config = dict(
    dataset='photos of arthropod specimens (BIOSCAN-5M)',
    image_size=64,
    encoder_activation='relu',
    encoder_stem='single',
    fusion='cross_attention',
    fusion_encoder_norm='rmsnorm',
    fusion_encoder_fused_qkv=True,
    fusion_encoder_bias='all',
    fusion_encoder_qk_norm=False,
    fusion_encoder_positions='sincos',
    eps=1e-08,
    max_steps=19900,
)
Rows from block 2 of the image encoder of a small model that answers yes/no questions on an image's attributes, named by matrix and row number. Rows with one number belong to one channel. Each number is 128 + 32 x the weight over its row's rms, rounded and kept within 0 to 255. All counts start at 0. Numbers have three digits each. After the name is the row's rms in percent of the matrix's.
After each channel's rows are labels from the 100 images, of 14976, where the channel reaches its highest value: "strongest on" is what is common among them; "place" is the part of the image that holds the peak. Only what is clearly more common there than usual is listed. The data: photos of arthropod specimens (BIOSCAN-5M).
# convs0: first 3x3 conv, stride 2 (encoder.blocks.2.convs.0.weight, 144x96x3x3, each kernel summed), inputs 0-95
# convs1: second 3x3 conv (encoder.blocks.2.convs.1.weight, 144x144x3x3, transposed, each kernel summed), outputs 0-71

convs0.27 086:195098123113102127080120245095151110107109126155110118084118124157138210189137090080150092086050107121124128152136131075156092112064125207148108147136139100111105150162177116129089110160145087103117109115112117110097165095166108148120114137107120126127152105114092135154121107192121132114
convs1.27 109:174091074105129122099083190065137071099136134110046100112101143132128157149130108062143118069071115113148115099121078135135121161065098123116143064117081097097108118152095127166102100128175117100126082076114112128177
strongest on: order Coleoptera
place: centre

convs0.141 083:175116143126080145069105221090122104127110121155097144108124097202120200132131117092142111080098089144126140184113128064169119128051133179126114149138130078102053164149223122113115121152119116104086107086140119127098141155110109144143120101114102124088188102127098128119143144146112138141
convs1.141 111:183102080098120119090089178073132069112142118107050114076124151138131164161116111076109116066076094131126086106117084122142113165058125122071123068113115090074108094138123106162112122115156118125128105071087103123190
strongest on: order Coleoptera
place: centre

convs0.119 093:144149167169106128139100101085121101117111112127106197078126080175116127130082156103158109107133097154123129178108158133126185184137197132132132145144102117090147118119150118101168164121087148136095119117211128192130107202164098147156125119104146102119148112103075107198140208138108129199
convs1.119 116:178138127074118180106111149134120119132133098128135159044155147144126137143116152130007125129150100161062018100193090130136155120107157121035062122116131094060118111140160090153161145132133131160115148111068126126169
strongest on: order Hymenoptera
place: centre

convs0.68 083:226098093140133101217158137096134167187170182112165102185119115112136108137132124080130114147088129091120107110202106108112104081112110104199122097129177125102155096196155150130097114132143138147153097160121092092136145081158082118097083152102144127150117121136132165105122100170120128074
convs1.68 092:138133147135131122150070169165140155132121175096124072165115112127122150132096121120147171126141160113142138117131086102119158120149090115194143140107040124123151145158122119164140145119164102141096117141184121131134
strongest on: order Hemiptera
place: centre

convs0.63 111:172081126081134123180119138101156135175153158148126096132059123104134100151107120062134086083078086128109099103166118160143111101107091122157146117128214112103118115147125164114110107141122087134108098124127156108104198105119079136070115178087143167139093090207126189177148082148089150126
convs1.63 129:151107123113122129141070169156159136122096172134106060167099134139136146133139094125154165106130155125145155106139098137123148142133059143177130119134022113109149154120072131170126133153157125132119083136161132132136
strongest on: order Hemiptera
place: centre

convs0.112 130:095086159129082120163091132108139255148111159116139151143143123136115134110124135109113110159098121138158147156172254161126206131150112118128150126114178111111136131100132121116119215120116127081056117117106131118114128103116105134166124167108126175119146140150091126153189067125121134116
convs1.112 119:144153146139100191134141154124117113124136105152168135134129136106127129136152124097111132171168158190149109133255155117141138120132150088143109180138151109109107160153125142149176082121162104158101169151147177118128
strongest on: order Hymenoptera; family Pteromalidae
place: centre

convs0.55 100:181142121076093135077116180117100121143120113123102167110169100207099191120134115137109136124121112191116118255132130146123095146050131148137133128142120099110096147175201111113143110127095080117132129077154115153107199138118121180121127124126107130104135109111078150117116134153123178152
convs1.55 119:173084047099098114072102147097136075074145108144076130115079141157108143124152101069139088069083098105146117111114078127166146127055107100104138064129087061102101090119112121144115124122118122100128076065077090098167
strongest on: order Coleoptera
place: centre

convs0.71 090:104096143062106103096113199127215141139123130121112074093181192118175212214202123139139159115173111120118108135103134130129134142103125167097148121144162115145107127113129114098187138100104070091128114121156100088141164127114118159095140142125098108127142136141058121079177107161106111124
convs1.71 118:125083067113116119133105141055132112094109129150053109094087118099103120130134090127135119039067091112157114080131088130126164160086127126093142084117086090074105107107102132136093114127145100111127078081075099118142
strongest on: order Coleoptera
place: centre

convs0.49 089:130106112142129127119117085114169098109101138146133045185147160097156162172141119099202115070175134085127104085080133113159075103148173131094168113120150157147119147085095122090117111139209123168157160136187125101127091086133144120113117160093125092159169151103080120110166085135157073074
convs1.49 090:110121128182114130114200125064032113122101105170089103084134090086119096139173108103107093083079144107136096090156132113107167156082121109081075124140168121173085061126109150104134123118108106142117116064141099117112
strongest on: order Coleoptera
place: centre

convs0.1 103:129168131067103137088117132152179084144143075110134081078130202087182118192187063131123148157099089143144124110087134085118105163050161143101119136161077154175113099138138139121188120156080103178097172087140130128140116171091169152154131109123140100094147140083110116096096145123141128119
convs1.1 098:139065074123122119146124153123104139094096088125090121060100105102107096144124081148095099095045072092103088108095104109110170119118132119032124067126114091099117051147124128150089139110153095107141112098044086104176
strongest on: order Coleoptera
place: centre

convs0.80 127:165142114058107104131067150162120100144108109111137118061091108132099151142122086115123126135069072137161112148152128084125111119011101148156114124113139077165104111160154142126101110138095093165086161060048127142098161128125135146156120142116145146051096076130129145182121093151159125131
convs1.80 103:186081078122112115108081189123109118114118100127081068131101131140122137122129096126151100098070117082141149122089100133119140136106060113125133076115092093103110111169075121225096105132199130073109081099115092116179
strongest on: order Coleoptera
place: centre

convs0.97 091:093178150154105106186126120113130160165123152122180158141198124184107182154130102127116107177133103135149173142138140175126188126152190157103094091111137170127191108117119124086161141089118156140057167122178113131159059153164136124190160140118152169126134156147075085150178099134150160111
convs1.97 078:128172171094099179107133121064098130151158089191126141112165140093124140120144159141107121122156128155153081139236113117125161164107165143142111183087153151082069137157159087148149118120142111158131181108126141138117
strongest on: order Coleoptera
place: centre

convs0.3 109:151150165146103139107171150085140072160183120135109165085122139143146085145133132103138117074138118176079112137088114125112119185063135114125081190158114096088072111137153146116173141128102112134100115051135142168120141244105115132105127102106117104159156107125119138134104192127078159189
convs1.3 129:136087098077128121132104135140178121109087159072101155041109132140111137177080091136034165106095106133051068092102094126107167127120145132064101080112111089085132090089163093107108212124098117168140087123081117116170
strongest on: order Hymenoptera
place: centre

convs0.61 085:131109084131095138179113139131127113130082142150140150153116086116134086187066095110108098099111149157129133123157140205139143158159118129168137090121174135144155101087115118113091128098102137121047135132099169152078139064162123139124125216110190139143100140144111077240160111110133113162
convs1.61 093:158132148126132201121086143156146133133135148171131103143136131123140112126147134137120175098158166155127080119222093127121165104109117133129103150105114119073121182117105120177179110136139136182100130134148143144105
strongest on: order Hemiptera
place: centre

convs0.2 130:115115138117096112141160128137128125106146088154123142164147143132111119129132000104133119152144160139115155099136104142088135132151052125150102136170074169129150147118138109150116133125089153168200166166177124143042106155141155100129104168045132126183041122141129130139144108117166163140
convs1.2 135:089154159140156127102155108106091146115126156123155101157122159125150156142133118135139137146126185072128000116092121128111123131114111102015148161122197121147117119127114133090154157135088138162138127122168115151087
strongest on: order Hymenoptera
place: centre

convs0.93 088:162142098114112086089106098097120112164094104120105174154143057119092107120104117096055122111115126255115123185098123152110113200098128119104116099186114122110119114160146130131124112142101151141127123119148133158160154126145138212126145117093091106141133145140097118163122141123121216139
convs1.93 105:176111083083094137074112146129086077102136094128075131082108107168125078146145124078094099059102097116109079098133082128146180095058127120058109097118092067076095059149129083138148150131110145126129094078076080124173
strongest on: order Hymenoptera
place: centre

convs0.57 111:099095165122143116099103165146211113094110101133112081124154178137151162175167039127160126088103108071149145097104107082140149107126033163109168127098138094144144124130144102112151110119091114107196119135186129131099159124132111093109136175111113069183085175122110174136145150171122113154
convs1.57 099:120111117145172108142151120099109112082086143112112131131076163118140139092149072110133063110115158134138078064115137162109103155125126110111137153141151081155113147112112178110138073146138150103111065134127155124101
strongest on: order Coleoptera
place: centre

convs0.11 105:126120177142061119146129117052130156152164116150137146166122143155132122098139042043166076132159139122086151117153148152113163148146112110157094171161114136060116128129157149096165167126109162130152118155170116137056122208120084121140124135043131134166112126140059129121143112121089147153
convs1.11 098:131143159095129160150146153131151125125098174073150092150137146114129146179105114149083183153142170135083000096140105104075140128132108107018116147126191135116135109086116102123146223104124108183133115139168119127150
strongest on: order Hymenoptera
place: centre

convs0.142 092:097092148146152118146091090128136157048167147069082139170105139097056054094104144093135124124166113101149170086128156150089144113116146067160139104105107154132143156088085039159167157162114127125174109133144123094133066165133107071125077154117115112155115113132159111110140126062139096130
convs1.142 105:079190163111108099136152072146047150166138125141156120097168116124134111094110191148076101177154123105095092130172142133156125127159114112110106170150125145138114092112158116080116109128089129135110212143159126152065
strongest on: order Hymenoptera
place: centre

convs0.116 094:162150150149111098088137113093136071138144097132094139082099135115132103158134128122207125062154095148088098097130140087098107190093161127176149199170088138099105132137104121119197141129075125120125097062156082152126125202147103150099140140108119107156138139089095139139089216144082153136
convs1.116 090:116113107126136138165125129161143136127075134089113179030128105138119099122092126156000149135107109131023050094112109121094156104128139118069048092131130108107135072107167137090116188106108112149132110143077115141161
strongest on: order Hymenoptera
place: centre

convs0.124 113:183163139093160127161091104170090148143095140121155104197117100108106052132075163134153102180153120060184134063112131121117145086136147109141059132071129177152139092144049122136114141126095124146140150175063128093121106143149137050162114142140173126143130109120160121099119113127167097130
convs1.124 079:139117125138131079140160127138084187144122044129137164097127122140113123102129136173095109161119123095092133126129172138135107118176140110137113112125169146167117136175174117157097088126176140000141146143118135120133
strongest on: order Coleoptera
place: centre

convs0.29 119:069094146091135161174144097099087138110196154087143136142115082100089104088119115110109120099139151103084179090178104164108157139131103134167114119071177138097153132096104106096131117085071109137134102145092130158108126167196119090146120173134153143128104071222112124172182168113109096162
convs1.29 124:044147125087126135081108048112090156138164098163132148122151114127170091092140179134106136134145101112143072137137114147151096099105149140095126132169107148090153150132173106056101132138055140140145166083101123178034
strongest on: order Hymenoptera
place: centre

convs0.51 090:135152113093138101092089164166153102152093079110132083090140161121136167188143085136148147157119063142167127113069121087102121137065177185090109102133090133179118070140143119094193084106055128168089176101146117128136109132110155142149127115109145096050150130088085095115097156150147132145
convs1.51 101:147083074103117112141110161078111139109109092124093110058111140088089146137111094152101096094058077091124088107090107122122167151119135128041133071110105103094094072138116122162086123123170086106144123085043100118172
strongest on: order Coleoptera
place: centre

convs0.41 091:157149128179120160061120131094130111158097119136146132135156119127118153141156027094172102126005138117131169114189133037159124115078149176172135140128103111110127127167185141126094108144163151125147125112159096143093118103130100160173161107111141149101136127090103147125078109111083165136
convs1.41 098:122135135135139139164090221118116121140135116023124128063134105109152105115056128103073116113122105122084080127098104102130107114120126121060117108139123135129132074209124148143092134108182115122124141128121116111186
strongest on: order Hymenoptera
place: centre

convs0.129 109:047109177138161152154102132106146131128145130097132144154109139149115166104134089169122160114172114089093172157148148130113172132123101124105188116102116130094087195101124074105175180091077099077161061081145112128139126181118097103130130128161062098122114101124114114063141155108089070190
convs1.129 073:104182166156123128120128065113090132150139156154106115149154101084173124145142123097118130118139128164110123100105137110123128153112115112159115190195194109128124128085145143070127165101097124153096096132136099145095
strongest on: order Hymenoptera
place: centre

convs0.26 124:131098164126102147152181154058149128152194126163107166141139159144163094144124078061162080124172146125063142098117131136114137155159094124152108168172130116048092112113128136096159140121101135118177101150141134146064166174114093109119101155040133112194090129155085152123127137131080155160
convs1.26 122:090120138124138104153155111144188122113085194064140081143114158119107153146111117161116215137118169094093019094085114108078123126136095121052145127118175141139141136040108118067136234120078104164132095142170103137111
strongest on: order Hymenoptera
place: centre